config.yaml
dataset: "photos of plants, animals and fungi (iNaturalist)"
image_size: 32
crop_scale_min: 0.7
rotation_deg: 10
norm_position: "post"
mlp_ratio: 4
dropout: 0.05
layers: 14
positions: "conv"
optimizer: "soap"
precondition_frequency: 50
decay_fraction: 0.2
warmup_steps: 4620
Rows from block 7, named by matrix and row number. Rows with one number belong to one attention dimension. Each number is 128 + 32 x the weight over its row's rms, rounded and kept within 0 to 255. All counts start at 0. Numbers have three digits each. After the name is the row's rms in percent of the matrix's.
# v: attention query, key and value (stacked) (model.blocks.7.attn.qkv.weight, 384x128, the v third), inputs 0-127
# proj: attention output (model.blocks.7.attn.proj.weight, 128x128, transposed), outputs 0-127
v.93 092:133143117057085090101113102185131161117119114128093142137131124082148116115145117112099141146163052151095136098091117146140151098102113138088135116123157157207154175120142135066119083149198136086167120094122141119124162136137110144095128143167074057148073122112182176168125154093055117107129104136175148142165133153087184130139135147172131051117087118131134125148199141079189084090128
proj.93 107:156121159211104141120146122114134114142162108104113107115131077207128157121092102063121074143112086111077201154088149147120117060116195084155160161125123076092134067149108071096153143093089153143091152135141116135137108114110087106127112115099154160071115127112120083100140167144185096078130145110090076121089166103117112134111088103065162168158108134119067163130085124155133092154098
v.94 091:121101163164177085127126153122132166170101129117100082111118090140130085114166111092124112068085142125157129124111130179178184104152145096150148119122068110039117102096101116120133155124097142144125148168159122126068143176123110156084180143111196121083073074188105082183071150160075125109168200122109139108138135144156122131060082134118138142127173139158153086145096107121144118151068
proj.94 088:210151116131180101148097097148105145105095173128132179094102109146201111090132159094137223093200168110137167150126127084117088204112059146096150146110164141116140171117144128154116134121167109111125141119105117111134130137132147134208104103142068124091103171100100173156154104113112131144103133135112143099142161150170188089132172136101173117159194083113113166180142105102112099125174
v.95 083:119146156076165148066100112147128112116100146110119087071157124109154161091139181200150101104141159145136121119108128122169173078055107130147126101160147108154170109112123131129099141073117173134064081183157196104049190140102173136137090124137138132144110128123138097190045121100086178142135085129081161108136142105142074109070100112136105107110107140158176114126143138124117194144152
proj.95 082:129090144105120086147165105165125149117147149152081194179097241152113150141093083150156187160123150128196167056054102134126099098127117138105088119219142136129106124187109128085114165145114167164151138091107115123195197144135150123144123146147133147119122085097091135143132087179079136091108188103150146122149162135143131140143187143121140121114157106151148089168097147120117113132156
v.96 112:093105143107197205076115140129085124131126105160106146118170082095149155089169140146082133136112124094158158101056148113094098097114047092086134113127130127082131099173157099097173148145139130094040120102127092116098139131161158136115071133132161180133140089108169092103112161092103088171153085159164158079150122093163129103169101190096121159134093100100131102102163121098163097165093
proj.96 103:114171162084158129146119157145083138108138145084152105061110176122109115139089107152152122163117178163139136137100116161109092087129093219187133066212102101157133139133086126179112074089113127124107127094086132084180149138103102115168156102136121111079100227200128130121129104137152123082143151137105131158045113130130120160065075110141132089107127111147111162107110104097103121117152
v.97 088:083117127139144110162141135194087082163237164154144115160087170142156153190139078183144153156127115115114130153143101142150145162108140122169158172121083191108126109169146156092089096170142184094127127112125111203127090132144170127173069131112201152104089147121090111100129081077104092132158116149105103084184146125128122136130136138130159190143081169122083140104135080156137151133127
proj.97 091:123157123134153180109117135111164157196154166145131113123114119065183132102127099109135144112164118127152115066089113115052115131130123160083138140125117097126135073136156166128178121147113105109126097180144129101212176163113061096127127145127066115133125088114178101085086207150175094126122149066145138207118095138079148122117139101110125068103153178160131120111136154166148108097207
v.98 105:087140070170122131131131115131128113147151148158122124105117030148122131138141151116153121111168138047110162111111114089154106169200155143148134073142116129093160117121086128096162162149160106095085210135178147205178121144117120138089113129122133165142114191117080097145098108159165167176128138155157093101143149149123163074162142162142147158125181166080153053149106115136172094103067
proj.98 098:121075142104110109083182155102136137117096135082190069174141087138141169102090131080073121147080106144148159180114072085124149101153131103100095091130119132123115150151171184146112163136117116184107103129053132076069148077140127134093120115147112105149113067126146100113203186154123089107149154111151179199059132095166107114115135124097130136175143121111060115128110112156106158159109
v.99 099:111104090182098098142066116130190142107104147116149113134137123073122081060115113130131140102141136077125143105120158147117133175130109125180158118157131112067087148144136132123167156156091132076136145103142158088183112166136163171120098078151169173068073161123124088113151161105108125082095159182108085148131185107128117139077091181102165162146041127112129067072152105159159162113083
proj.99 100:149120109092139143100139106204110160154180144118179082131155107104154168201133156191151117108140104143131128136099152115115133098127127124106170072108094106078132128116125146145143126155164190189091105132071141160103099183106115124077191152130118149171163143161159176096086147115150179122094121138091109107106158145115176173135167033176125151191147152141100124104089120105179065108142
v.100 118:196146191158146070116086174160090173194136112119175111126189144129120051077116168152120058144144142132151147076097131135107074088187171130184147101098200125110131115151090082171156078146109103147125093132104155091118102092128149078132122163100137104173137115172189119115141078127167136103125131148160199117155076103123119139104123114171120095116148116117156114108162143108120120105105
proj.100 103:112106137131104159142129147055057128110134096138172145098106143121132096176165136155091172134071125158141157178136144122118163091157154068091138131148081123093093159099141147097110113128120180099101143069109068158131177160134148139152115092166164184065080148139088106136033143113102124209187121090136104086092110176156183134121143107097131138164130097117087106133119123087095119170148
v.101 091:172044142170098130161187142124163129145144132141123085135123123077085040130142116150160149094136080166145102088078183144170095122117145139104130113137118123164121146147104167198103123112114140106136129163147149175123129164127204141151136156127184128129175137137122166131069134136125101103073184129062087122072157171123130154075115155147150113144022160135098089113153099123093118106150
proj.101 096:120135137141125104152078069165166168106177116094174116165107096161159078098120123139213110138163092138096117097117112156147137159121123194119150151097155163130118130106122136100137169145181131131099151059113138160144117159163116110123169054103089105088123078150211145116139149165161089146107072127098103178120088125089119100194138107186071169091137138073144092166134177144163102142109
v.102 102:121126130122137166178101116140082142184053119198202130074137141142146140119208168116132076149120141134116113069199158116136132145126110100134131163112103115123177129152138175112167181159112149146043106139132112140193116085143105186156141135175144108131106109143089137092124100115157093166143128133147121149133170183140165063123137163097067093199136126127185128121118137131195145136138
proj.102 099:071122089145132118160107165131122133108167160095150124164086133137109128133117184126117174110122143097107121167070087101142129143073196097116055064147115061110110102159074204104105137138134123097205166157072170072091152201132148188123141084109104117143154119104107109128099088135107120135100187134106108126125153091103095149167119116134112169119149106087123115162105064099084121132081
v.103 103:094142114137110100116090151169136114143038104078160112166125094118136157120143174147107140087094122114149172104164117135103124107112121114063101133157082109153102119129079177113095181142161105160136149128142114175134174175132111083095066081118091090090081142153156085154121123169151111127187112178083093090206168097157104176116109098167155157087104132129112108125067082127133095177066
proj.103 102:103117149135110127094075155128103170097170136160121073089144163070087130120107082081141065145118057163108092149135099168105141095154105112147146110183145119134078147092154146161162096098079135107099130091159201111111141114145140102143056146118117188138087109071176160076120120121114152095113188075165119114082101116138066114111124100156102115163130162084137166098116167175166167106091
v.104 110:145120203056157134095152101124149184206121087143124151169163206149168130094084068173166189113102138195112102127145147114145192128096101135113125100080140105120092079170078112131133116162115141083147125121130171078153097145170166114099119111115136120145095131135189159146155148130165115066096108175140155128138093103083118131073154114145112125183119137107175104157134121152105172148168
proj.104 098:153167114151111165168099101121135137133174182140063142081167118149122093128158129208147119087097152079109151118092112151131146087149125120123109097128119183108171087131100135142120139122159162129154134086181140163069160113079168143112181136155086219132131144119095091101121129101046110216150091136122108143104140144156175181172160071170162101134076136139120167141132136166179142118115
v.105 112:094175135102052152131078115137105134115110160152163160159143082102098168109077096130135143052139155111140077113065135162115169131173148084108100099174161159135137122103112136190131112110163198148102116140160082119121137126135154124139140107152117111099097182141081158107130095123194149190123086120151125149133111056082108077128161129104092183171113033140103108104076127097148140105154
proj.105 106:169116121178136078135151176127193149154148095115170133111095137153077157080137093155170126054112118120130094172174131100135147109133099149108090111066062118086108131155135128109210152098099090145097155142117150076067114084110175071115144171113154127129095143092142145149097135138061130081157174145166155147133129121164156136113116180121153101072161198078125159146140167098106104119169
v.106 110:132165134159079079126120034149104190118072208161115102104143070208093155081138123125125109115175162102131138165104116125160149139114130082089120107179153122158081163157111182170156204091157105123109155126138133120063137133152166116130152057129143149096122158148085140156112128127093175134101134085084148151154185127109099101102137165120140174116121133139090092132164126094172145091117
proj.106 107:090084108107185126146141145130141093152152093075167199186175189089180153170106097097102125069107100152119159115110132116116120065122114102175152103165161174130174132113140150110145128164189117186095117169174126177130095111142077089109175173105141133123067167039117154110111103133098079121137098137118165128087161151123115159136149099134130104129141171122172130115107123060121087146158
v.107 104:129170093180095154121137148091130170160094099068144097148135182127115143168062061135126116129098140129155128072094056120102131138114150151097121094156201144195097113101151142176133120198113134139113181215146092184109167092095165138100090158159113113178145126088128127138131163119137103167183112122166121095133136066111124129147124096160099121142112119133048128089070094146129112115144
proj.107 095:201078159177130110151194146106156086123114156156110100126141126101108103091142167168074095162152093191126141118115165143092116131149075105135040135131099109143128159166098145097146089159148137124110128023064114114113123119102145183115112133107153084057130164127184154139181157132135165120087118090111100115170102160111113143165107179140122118161160134127173184151127109092090137136182
v.108 103:079158190225132073173094138152130115174094208130074128100131136106169098189151116145134130121151147117145147131169156111091110104149075084116101194083114190127124113112098121153101150119118131091107165172140114086147094082162118136150100108136147099111102108123149110137118140088127157184081157135125145125152179160123090123216116116153158168075135113102105120082154165053107116094130
proj.108 101:183183125101155120089196155080144163153130141092123114169164183124131121152146119101179122135083169124107157129114131148171171149134109163147163143149115121110102136094154087056155116118139073154150174113098075154169108171134076140123117151069116145175100119076095106126210141152168183085177159117103170164152152135130183136122150115152126142138135160084186097152047154127171152100146
v.109 092:113092155079170114152121101110069099079096135093095142140061103162118100151123141160144113166146150106094083075134114113171117092156141148063135118190146112146079129143141099123135150088119114148046063126183110112148152098152136174136160075162151132167169141118123136115096143126161182082187153157100151114120097052120147142162110166065086140149103106171125110120149174074168082170107
proj.109 093:111153097077168164202137133141094147119113122074125118101186124115058093113141103129157153123118165172155128141107156209142149132174118122172176163112108134139169146133091126122190142119164144079153162157070079098110149161132102121087117097141154116080181150159163144165172158126100128152093094145131160095131148188159056104066079087110114077068138144132154095131111145111146185090118
v.110 097:105122115148182175112141123112123166135102162091130170143083140111167096187103096122160147165109161121158165101128137152107113157141119149136116082120134084201145119091071117161044131146158148152118206141128177176105125175073118115154129105064165078097194121094198086121140109163122155049129159141116096128167133146138122185109094071146143122123156115148099099150133069081108099134130
proj.110 109:152076184098137124146136134134157188114117093149067096120122165149068118158147125136181087067124053171121145117152144107126141125107119108140151163100178126132122120097177114133158161093119152180146074088137168108176114129196208145112173164153119154102129074131109173149121093102099124177128094155125183165139082145131148137114154153141095150117127144162119166071180127166178170070182
v.111 107:104125102104090112164151094132144084199122168092122114131083102138132118102084127207096172118111110094113142089115109113114142078090170122056118138128119098146075156094096130151158095125143115149117138146202163164154100135165153166156054081070134132113117112140152086119094109147125132129122106212151131120144096164102095191157127097181118146197113122133171088127077053136107086163158
proj.111 099:163164143183137143144155165175139171088152053099134134147177155123099165087105123157128060087090141163139127109130075119197127114101139065174089129095164099108141123112158117138134160126084141136178152078109104112060161136095142053094093103136073122107125149112176086113148142106142130095199124104136153092143112114122158108117120150171136117115086131124143107176159165180141135073041
v.112 119:103136108099191140148137117145110156102107146131150158094141123180114167106053133143112098192155124108084202145073130106118143112175110167198174078181120110092146141076133078104108053109119118108083158099066117114134100085094141120140153169102124093186110092084151156130168158082144150156088141103136158117109106155141061090158108126131190097132172068147154148097131103162125137099117
proj.112 104:148114171072119119122179111125135100174118149143106128114111125112104119141096176192112169070160145088181136111119117111085161139170075090069163127143164137086138131103183150133163140111168165154146109135137147095181131123133156178130192123133107201083130096165038182195092105157105134128205107147127159091113089136182135156128168162153122130157162101134115158098143074124090120153098
v.113 098:121141122130158081117148117144182164112131118152113074178073165140071104114172148095135148098097203128163099095125130151152117167140154114081128079122141105145079099066074163192093137142065074161105139148145154138126092192126141138108144123107127117131133151146096110126112121112127142064150183102082166139130110128091112151081171152102116107086137174156107170132150086050206057136117
proj.113 110:127067086131113134149124130125159134144161148112144165161168150130102154142166121115099056097107077152123194114167172152167141168149150108180092205172219132140158135185170121100156085111166141162151079139104091078132181118106123136123144160162198135129128162127141127107161128135099131197111136087158143142110161145118162118175187130125095135131131130154130091102116073207114187152154
v.114 097:151160127109107047174047109169087120134137125086179178174148126147067098144115118143156082142138139160090084117175126080156179113138125170126148136175113105146109152162131112161067143063118157139124128109127113102156163122091164117125127110174163116171112129107094159127123146146222191141172160167115146074151092069142133176098101111122109127143105095148078129097080174162172103127124
proj.114 097:142151146159101130099105104145097140085133164177162125100117136104083110112137157125161188157106132158139101134069092206104116132149168089107171132116114063080085071134157088097207117146171145096076162107092133140090159156131112124137111190130142097067075148084155104127106135118088099164104124130154134118127121186103070102106089104125153073100111204101148186103099141174130177105131
v.115 102:139072103122132122152097111158115089067123129081100099134172078143110075131119150151093165148147063086128137169094091103153109136155177118187130107157127083089131166137167119190118132080175085142170128093099101141135165086137096133128132101163147144140108162090034102100118165164067128179087137120136151086081124152143141165060106152109174135091126128188139143075101077124110139082107
proj.115 098:120101096116090138141153046082123128087116131147176156160092084134125147137148091086118135141136079096122122093110165187123133116120121072071145104135085121151124133055171110086118144050130132115075122145175084156165111142114096091148104126167116157113093133171155147133088067125133126081155093106124157140162164183211073119113082084124156168076121132116075092130164183122107106173135
v.116 103:111114140098109139103136117162102127169084196133091157151141170159086188096164151113166099136095112172143151141186105123110109148103154148102157091079107127159111186160139162090200094127147083133104147066138082156164123110144086164135118145066142126185127116168071164120147133114137112163123100145168137122170055148117119095109091141108119060136149176099167137090139116090138050063167
proj.116 113:132151054158136080118125100181116092091152112138168203127172144122138139172126124118111141146150178106140139139098158150146079130099128052129073098188147107090164130151177082148102121062129125070175106169134130120138164101150151092150048118186105119102131146090128121052111097103113138162200120122144129160114163145177106109179096124147179115115115078135104092172155161147140174146115
v.117 106:097129107179126146180155113132105107097060149124100098102162116099142170144138170103156079182126100182107177069182150142108086113123122096140137171134074138093166148147165099117107073127116196126123131116104106136099105061143128130187124099151150088158127168180152133139169151120102136206116124134133158129164094160121097112126143148144141117167030117140162140065164131100169179162068
proj.117 094:194152079116178129114123182123135165110158155123163155104084117158139149132151144116080159144139149131157099121120164129112142158135095151101162107127197100148098103083131175091171110083117099097087139149103112144168144248132056142066131089110126123096213130092148174127110108089140157077184131097115081158130146082115105111140109094149109107094152094129143078168102145138119070129087