Rows from block 6 of a small multi-label image tagger, named by matrix and row number. Rows with one number belong to one neuron. Each number is 128 + 32 x the weight over its row's rms, rounded and kept within 0 to 255. All counts start at 0. Numbers have three digits each.
After each neuron's rows are labels from the 100 images, of 14976, where the neuron reaches its highest value: "patch colour" is the nearest of a few named colours to the mean colour under the peak. Only what is clearly more common there than usual is listed. The data: photos of plants, animals and fungi (iNaturalist).
# fc1: MLP up (model.blocks.6.mlp.fc1.weight, 512x128), inputs 0-63
# fc2: MLP down (model.blocks.6.mlp.fc2.weight, 128x512, transposed), outputs 0-63

fc1.511:121133114110087182138142142143141146106153096110136098070154103149102181076126102134070132080153197108151105094138093135164104059132143064151179134108165150124156187053166139198149158112107086
fc2.511:089145091160150120077144120162104068127123107184088119142128101160088212096111189126130072122134172121155182103125115156150151207157127111110119108122113166167150120095132114123051126096112124
patch colour: white

fc1.357:134096153112116127104169153137070119121158104100160099120183175080109112067148089121188093135132127125131168097169166201146098121122165117181103063128141172171154143135153106110146152107169166
fc2.357:191140118128127143160139181144189088157092114203118139108076080114124128171111059151130139158180108110141123167162096098136140117125106152138161173079197151161076127112163180111142077148100148
patch colour: pink

fc1.93:107176124112136128132106160087108109101124111144140133181124148097154080137105159094137159149128152122115102172158143110109146110129132097136097149100139106142169114105065152180125130123103121
fc2.93:145152086132135101131151138169098103173071094145068121140156184190186139150178170187130155133170155176085178164118111073101114131129111098104171099158102145085089166151122159130126157064126150
patch colour: brown

fc1.264:102090165106106126161132092130142164174057133108155198184119099070099115097129126131117084112097067133113146071138146085118125177152180115122137059086120124101175130146137145118143158111123142
fc2.264:077153164112058182169152130152138151143154117148124126126155121119141101195119118162112185125049122103114152086093143101134143082125133160155152130162126106189126136119140095133100054093117143
patch colour: black

fc1.22:109119143111154092119108155085128160142147122126097147103133154105116109161114088119168150104132125099150148102107097158142162109088167066123139121139186161127105119145132123137139147153161196
fc2.22:158112115064130124119155104153104106090080140119096128107115097109150156105121151105158148132192169073150084052218087138091093141105085055143112113049158177086136149139155123143111108114111146
patch colour: white; pink

fc1.457:142183171131179114133091078096104134151167127123181152147150153120098169136160099065112125105143183080093153082087144080071161066131100151108118137152107172066120196177107151108125110145107185
fc2.457:121160141139109159128095122158097128138141172173128078121078092142120174117152223095096124105157123068135139139088132128149157144070081122100115171178121129126066094123155107075144087124153158
patch colour: black

fc1.467:101152115153095130129198098172094112064112111121079186179120174133119207156151153128141147133132115131166080095087115063132118119112164155086078140140131073152136149149142161143127095075123112
fc2.467:106143113171130216159152066106140156109142132167123113111033135088096131108124119126057106158078172069117105094160137105134096151139096137051076118103136127097139087092149135155092158104132107
patch colour: black

fc1.187:111096118108100137143163117126117122185110107063127125131071162186165120087105017168136144198138093163138171117134130181145146134134120143136098159157141115129109168107109126108137091132080114
fc2.187:157106137064116161149087140165086180157119136156148128132104096159145184127120081077106162154163148138184148117216130141153148178120062139071100145094090154111161117142124167135123094094106122
patch colour: pink

fc1.171:124142108165115167134171133130143152113139164129174145077216141099171131144155142145154154140125160154112107114118121094132079156119150088105117170120161133098109175135112067151158124128143111
fc2.171:108127152059134119107140131179121093101146127179121123116112069172165133132105092081058120145058125131161148067159100191182127103147109091085088141160117092135144071141122141140058098120120148
patch colour: pink

fc1.194:100153111111125143096106125118121096117162146170135120118135119129133130123069133106132137148132144115158105131084166113101170140190131167189087131139150094141161082113143135083136109138152138
fc2.194:088162140140146115119129156085135139222110073095135162138160174150111087136146113118159108159097101130172105069214108058111151133130101093100126089147116132076155053159091101120114165144063193
patch colour: grey

fc1.434:134180084109099119136080138173152098119137104150174105144084120125145094111135095126132125132101162085107194114149124163130118114107143149185118113145107118050162142145167140060146107148135151
fc2.434:141106141150109129149212147082116183175035106125165184117059081173111149128162135103185126120105094150142128098073167149125110179114132158140114090119117198168164112095113190137085164178139080
patch colour: black

fc1.309:085151108114175152120146097143146046114118081106117128135117171187136149063051102176139148126111160110127105136105140120109118055141108171105193187166165172131116072136101116130151097136141197
fc2.309:133118081159120131139135123130155111060159160149144070124066085165110113131114179057197107180130097167108136129094134147115109104119092070093135132144093116157122166084123110168132135126134117
patch colour: black

fc1.447:177114142056120139103084158122140104098196140122166100086154091099134095134083096189116098111056169147101111091163102142153132102126110159123154087132095178132191096178155135059108138158139140
fc2.447:095179116090121134120165127108091148154111151151195157111097139127149101073155125124095108132066195093135109119154189135183189129158122166093142088146105129143127140150056082082177112171167186
patch colour: brown

fc1.158:111181057089161163153113114055097137123113116140140160125105111102072116149123153076161168171155111154154164157123091114117127081117103179122133119099116097096171114089140182179107121101135089
fc2.158:102114092159111116137140114160114119173141121184117102111152117112114144089170175101133121135120071141120135098087133133057082156126130040095111129081106188159115128118073099163119129169118129
patch colour: black

fc1.61:074092122149085088127108073106121107121158103098129152094126113154100144186120105123179142129100104105098097091103107155112196135170162173163099126127144124114127111082131212124166104065165061
fc2.61:149072141120065134130133066060101112100113091099104125105143142117179119096129075123123141120141147159092115112109142133153113135104137171172128130092145110106099099133089050107140124099124171
patch colour: grey

fc1.7:075113122086193154187130107113054161177117186020097151146086114140121107110073170134100126119056123135142081094153069111135088160099131139146141139137123144150190118177165117125165146128091124
fc2.7:185123101093113153096150143089180122205103120198150151184151145118220129081101127166137140162126136174152121086091149141146101139154123109087154110184128189152094138119161057201133137086186105
patch colour: black

fc1.195:118120120132160157163083110077084172086117136078126170095125157152131163105092070144119102149127085128073110073150128117171135101158105144127147113126125140143091143117162114127130152178038082
fc2.195:145170201175112196101122151145070100134084093135176094180108116150146085163116108115073141120115155145177157089077154184155099126128134119145155135126140087181138112113175183143121151137154072
patch colour: white; pink

fc1.100:136127134111102160085128100141112087178151092035134107175127215189223133142162172111115122143098075172111152124166128135130126049146087146087132165062106091120138121086131113176133089120141164
fc2.100:148137165125172102165182177121126136180123108143146134112093152122086122152148148120094164117097144096117093101183112147100092112123154153119180048094143068138109128116110111107134197099137089
patch colour: brown

fc1.495:066154097127185110129068136099203144111086204095083114112103161081117136096095077119111125149078096130071135075127101101084165179185145186125139136132194054143130130081131104081153078073093134
fc2.495:115164113132126094146126120138141109148139101134097132123078129189130160115131142131151091144115116127193130153085131150146161162147173225144115134144147131162154132153130128118091055145132108
patch colour: grey

fc1.236:046170102139085105107098129067125115156070079148147105116153095168149101156185119168117158136124179142163154093117142128160103139152085121145088086122171125116152136096111114179122124058102055
fc2.236:135140079151159083117131077150131157147161107125144123161091132116107149101119179091090092113121178113101131170089096183158131084151114077107086120133155163103095083090137119128125154130135125
patch colour: grey

fc1.297:106147134013111064074168115100085081122169149185126128108147135112136080096090121155097122144123192139086087113133100114073155126055092120135126092086163122153119154160146102100133146143140148
fc2.297:055157219183110151152178148144100117152113137139126112114071137149121144100108173142116090176136130163158090148120098191125123116140156150114119135100136045137159107142167140141171127149098150
patch colour: grey

fc1.200:151145164147171059141098131133103123142167175086158093117162124082165123172156124153130190126151129154140058061155135068141123137147070116159128134158165123150136158089120111190118150100121110
fc2.200:171132070133153196145124148184200130162097103165084180121188105151068121122138134146092151120165146158141084136175125058162046109151146128161141076137099167105168090122090124135082137103114126
patch colour: grey

fc1.221:138115097113115160111133131161133085105137093109106132140126118156131093149125174099138125128048045169102076073148106178160136164179097121178130111078154152136114145076156130102104103131119101
fc2.221:095145206136158149112142131179090188177092152140106134173099145157063176102133173084128141195120140167134115116111132113127113121144112134132099059115094151126146175098112099146071090099227151
patch colour: brown

fc1.19:086112128132098129181136127126103102162165130141159135093127150109099113128188207177133109127126173124113148071132108166131160150171131077153091154128135129071107126152116095069147148121122111
fc2.19:168139117095135119149168116111149147087115121108152118080115108122135127090093161110053113111218106181122115111120099133053207135111170183123155159079133185134096123117104168186168144142111140
patch colour: white

fc1.455:099159108208141130151092174160124096135133163141136218134090076132162113143153081177151109177144155088125108081151145102038175051126124113190142165117164176135146144141150144119125128143129104
fc2.455:110110157155099152127138153066089150069129075133107107113114179136122099160127144132154158111116133050160131068138109124140126137135095083109127094139165122147148147162154124138052109098166125
patch colour: grey

fc1.445:135146135120133152087148088072128140081120116131118208131120114163135104066133114117115125157130113078052142063080082142158118126160138179179157136165057150153183151154148084127158140112140153
fc2.445:141111135156135107138090141109101136214057144110119150107079090147145107135115095132071080054087132123166100133141075181154183107119104088181131106152150114160159131132176146131022153118112124
patch colour: black

fc1.23:136144073191109119143100182107099076195106131087107198127168140097119095173088109113155138112130099128168158096132088141067152099123137140156111132180131107130127179134129137155098145135119140
fc2.23:160132153145139121165066178115133104113179120112139126129138093156081108089155163111060101169180180123159160136133085148202135141155125055154145156132115142079116145157098121122133176172079123
patch colour: pink

fc1.110:101171118168132095111144165137099109091091105116135157109127069153138158101112137089087132130072156150112156133138126143095132144122164101079173128084162135169092126133142131164101080061219171
fc2.110:204122115147124115128119129148107000142089166131183128093135145149100095172114141154170112115118116118170124095114144182154174218203129172087093155082134073141078096110135151120141131111120138
patch colour: black

fc1.437:120182103130123075151077098120119166115122126085076157146127109158149141109087139148093129149098117089026089100103103087145151138121119155134125134065110129118138131111078141154098130136066139
fc2.437:183131115061113176116054133154150131109099127158161151063075124108113129131150160118193131192114124120106113139187126105123076132119131146111121098137107123068164151149115147105142135116114142
patch colour: brown

fc1.268:123129062157074060105161143122121186139160102109084146139106061080150123068104054148124098117141112166104085148130154141126188164114089156197179135112123151099163146148112101091083158082152144
fc2.268:180129214145173139089185123107166118146108092165134110146076112071120179167148128123131112143194092155122122134079168160105139132133111111077135166165056164132122150122103149173135088131183161
patch colour: grey

fc1.318:132121128111088130078126166088137103154088092145134151101073153158172115141108121116150132130150114122161096120103128131160097190157074100192099097149116064115114106135126091118161135162129111
fc2.318:126094148121102165110134175157130106152153042139108150147128173179148128151084104155163103208200126149129164113109101133161121113177166129144156114095126133153138138119122088098148130129130150
patch colour: pink

fc1.246:121134080155124095098066101142142136177178158133129129108073129092095080128141151113177165063148129103189116095117059086111118163118096131151080176105180214161161155122094097129081174110111098
fc2.246:103110205155140207137137160148182137111139113111130141091158147140061138131132102136120154125103147179093059083140162127098218108214078109072116146143152157125160085121060180131160089189120155
patch colour: grey

fc1.223:173147077120197123151130124132080159107157169060121134168151173152114100133118126143135080096127121092107090139112059145107122115068150109146106148104101138188096116183191115134140121152056085
fc2.223:108173102162099073113050149089182081129139150158132145136140102159145153105163139133140158122186141099160121136123117132205145136198115097148129200128091107131122125153109141169122144089123083
patch colour: cyan

fc1.322:084140125152085108179143113079155103129060151151098158152138154152153168052103162159164099089176168103138099073146154170109115186075168185078148083143128105128133120106160147111143179122124166
fc2.322:143098169151127119111102204175101102139120158107148140129143060145163082138115100123140105133034092146050160150081109150148144127129172109115139160137166129134135110163154154102114137106189084
patch colour: black

fc1.161:134168141100071119170150142167093127141156194139093110124067154051140141130108125123066129156085080138084127137131062193126153153171132164127146165112160141067202164137180143132145128118152103
fc2.161:103145162129083084104111080144163140168101130157150100114125072126107110101134073144125105170178112082095116167088159140106109116158116137170167163135168143121039165116149174170143101081125151
patch colour: brown

fc1.67:208086096155132128100153119154148103139118073140192162057103155127129080100147135130113147115165117175045104066175106115116165111104154122154151102081068077066132136136137121127166148111087166
fc2.67:063114206164155129145067141202118195153146140139167136136133111106088134118090105103196124157136139154085127145091150175161176055111169086166083156150153143103152109140113105082123155097146145
patch colour: pink

fc1.363:162181112110183152173114130107095084168087140102068158141136090120150124074169089101169095172102199157124159132154120179118121120149088157116116130154135146077163145144126134094136169113082141
fc2.363:087148125197109136126133097121107151099122147122123098143094106149125185130129120136101177174106127106115146102134193059095115105126150097113135190098126166139165128138069107189174154152141117
patch colour: black

fc1.394:135098148210114051149182130127089100141123064111112071079125111097152104163133164169129148112161098072152175090109096061167151166119111162139085137120100147118120120105117084138055118115190182
fc2.394:089145134173115149087143144131126122114149140148148196148128093104114132120140147047163125110104190114135086105162113081127099145226186139174160100111127076086089113133122116184128164140132164
patch colour: grey

fc1.492:037138140130144092091169167125167070148098109108097098117056166143097093122090188158113127108157175168113196121138149155171144071152138102164123133166148138117095090080061086111096104090144160
fc2.492:091080160120152150135171144130150078153121140106114098120091111104146122100142158094066160105101162149094090105046095107087166121162105140171111146115129147105163103112119166088087104103177008
patch colour: pink

fc1.387:142159133157164118118208127134050154159103113077164109135103127166104101155113141131135153109186148124051098089096066191101123098130172085139180145102144153149092103153152080149107071121102173
fc2.387:109154122105128098119165132097109117144136108130132120133113094133145105154115140125167125150109139140130142118110147136183167125180092247138115155121172199148134146154129136090077119166117039
patch colour: grey

fc1.349:112123076099135145064140094081125108152174148110155124110171091137075137125125158163144154118091140130112161064094100127151105095116077160148128140166166111166141079134108106166164116085134145
fc2.349:082103126124137120165131086101129107112106082092157072132198185146106133132083171112138043176186127126114125156125148122092176145147090097082098137107137127122122086122085149139114145105147145
patch colour: grey

fc1.137:137146058073159135149072151145151121118113129076153140154073147127157084143190097099117114123162156172115144098173092137130105110138116161100093155137105120066149088098121151180148134107085162
fc2.137:111149145097097166106074105064110198092077180128127117161121097148079171037148114197162177117140155101091134136082103148134149148125118089151116117160086189067058149126102087133081156116135098
patch colour: pink

fc1.360:134129081149092108136143089183086124120118150098143153128119148108144112121110134133118149156174083111117118096105139123084108109142128095140127125106138094092141133120106062117116160048163087
fc2.360:123101119118173104086103139121077162130105172111146118141121190088104147134110119131137129150168139056078144179130212123140097125103157134161143163146146147147112137065172119054187121131053132
patch colour: grey

fc1.226:142116067103050111122154117186129095081074175101080185148179148151099142081165106128157194150133154105155134100171145112169138119136122174112193119122145114142085137158190231129116137122174124
fc2.226:182176103076085147170105174081130111112136127082105131115094155125137153118114090152098104177103134110113097118122192087103112146134118103127179063148089067103183134129143117133088140125186155
patch colour: black

fc1.139:035134145097168127147197112169136125135109075091137140128140166150088093122163107127113199122136142155145072135111180133096140138076170135125117164130156139152096132117098144111105121086123146
fc2.139:079139141105121149081110140113212100065087151134122158143148162196108143100121107151167089131113127122121132109044188112103135129183150183151160064103150160109133117116126110115163139162121133
patch colour: brown

fc1.97:156139074061192126142160156107129134151168126159170137148108118161129096151141054137140127115106152139109086117144126128097051139127122080157105160084126138091179106108123109068127141117161084
fc2.97:124182132186126115153162154139155168113116116145110134120149105091149158136130156146115147107168107142100087181126158127114117138161138104122115097120124195143117129171145150168133125062127111
patch colour: brown

fc1.169:107117056163090068148127132128099109128099100118157162105130162143091150151125128121105118086108117075175137083142101144167130155162173141174136131096179124079124151105123126105130097114145130
fc2.169:118156142090107141078093121119105120075101073136076121089208135182150165065104147114116112182130111084165107130110112165121169143109107179160153108151122132127157089120119121143133113104097140
patch colour: grey

fc1.260:105174153095123079151104159107111145147157118100054160134034115109168161121088189073144135116162116173151122098114116130097105083157118112169126131115165111122116121138127142094174180126076142
fc2.260:141106135082092171089100141103120151102141186114094080150160125194140070141109164132055109100166081172151133145182094124087096050171105137132090195129097106130105120128076138090158124193171087
patch colour: pink

fc1.343:109162092063123193133126089140124084109129116142119162124138124112142079103116108148102118125163148071129108106109091073149152100103101088145189060149120156170159130135210085180138115128158194
fc2.343:085093090148106137113152132114131106127145194130143105134114172066141158088136146152138144067141056155079152105134112151121133157099083135106050139171178180119121118091130127158079120177127173
patch colour: black

fc1.79:129151114149110156080101102134126136119107169102179133165107130110103150073098137085078086134082143153104175094127084147122158126150124201156123114093147129084116181158079155075166146097121142
fc2.79:120135184115162108130113134165102098161155173121082114109167198127069042130127111177097137120078115099134117105152111121129181131066144111151126140216145106150109161130143088155077206139113161
patch colour: black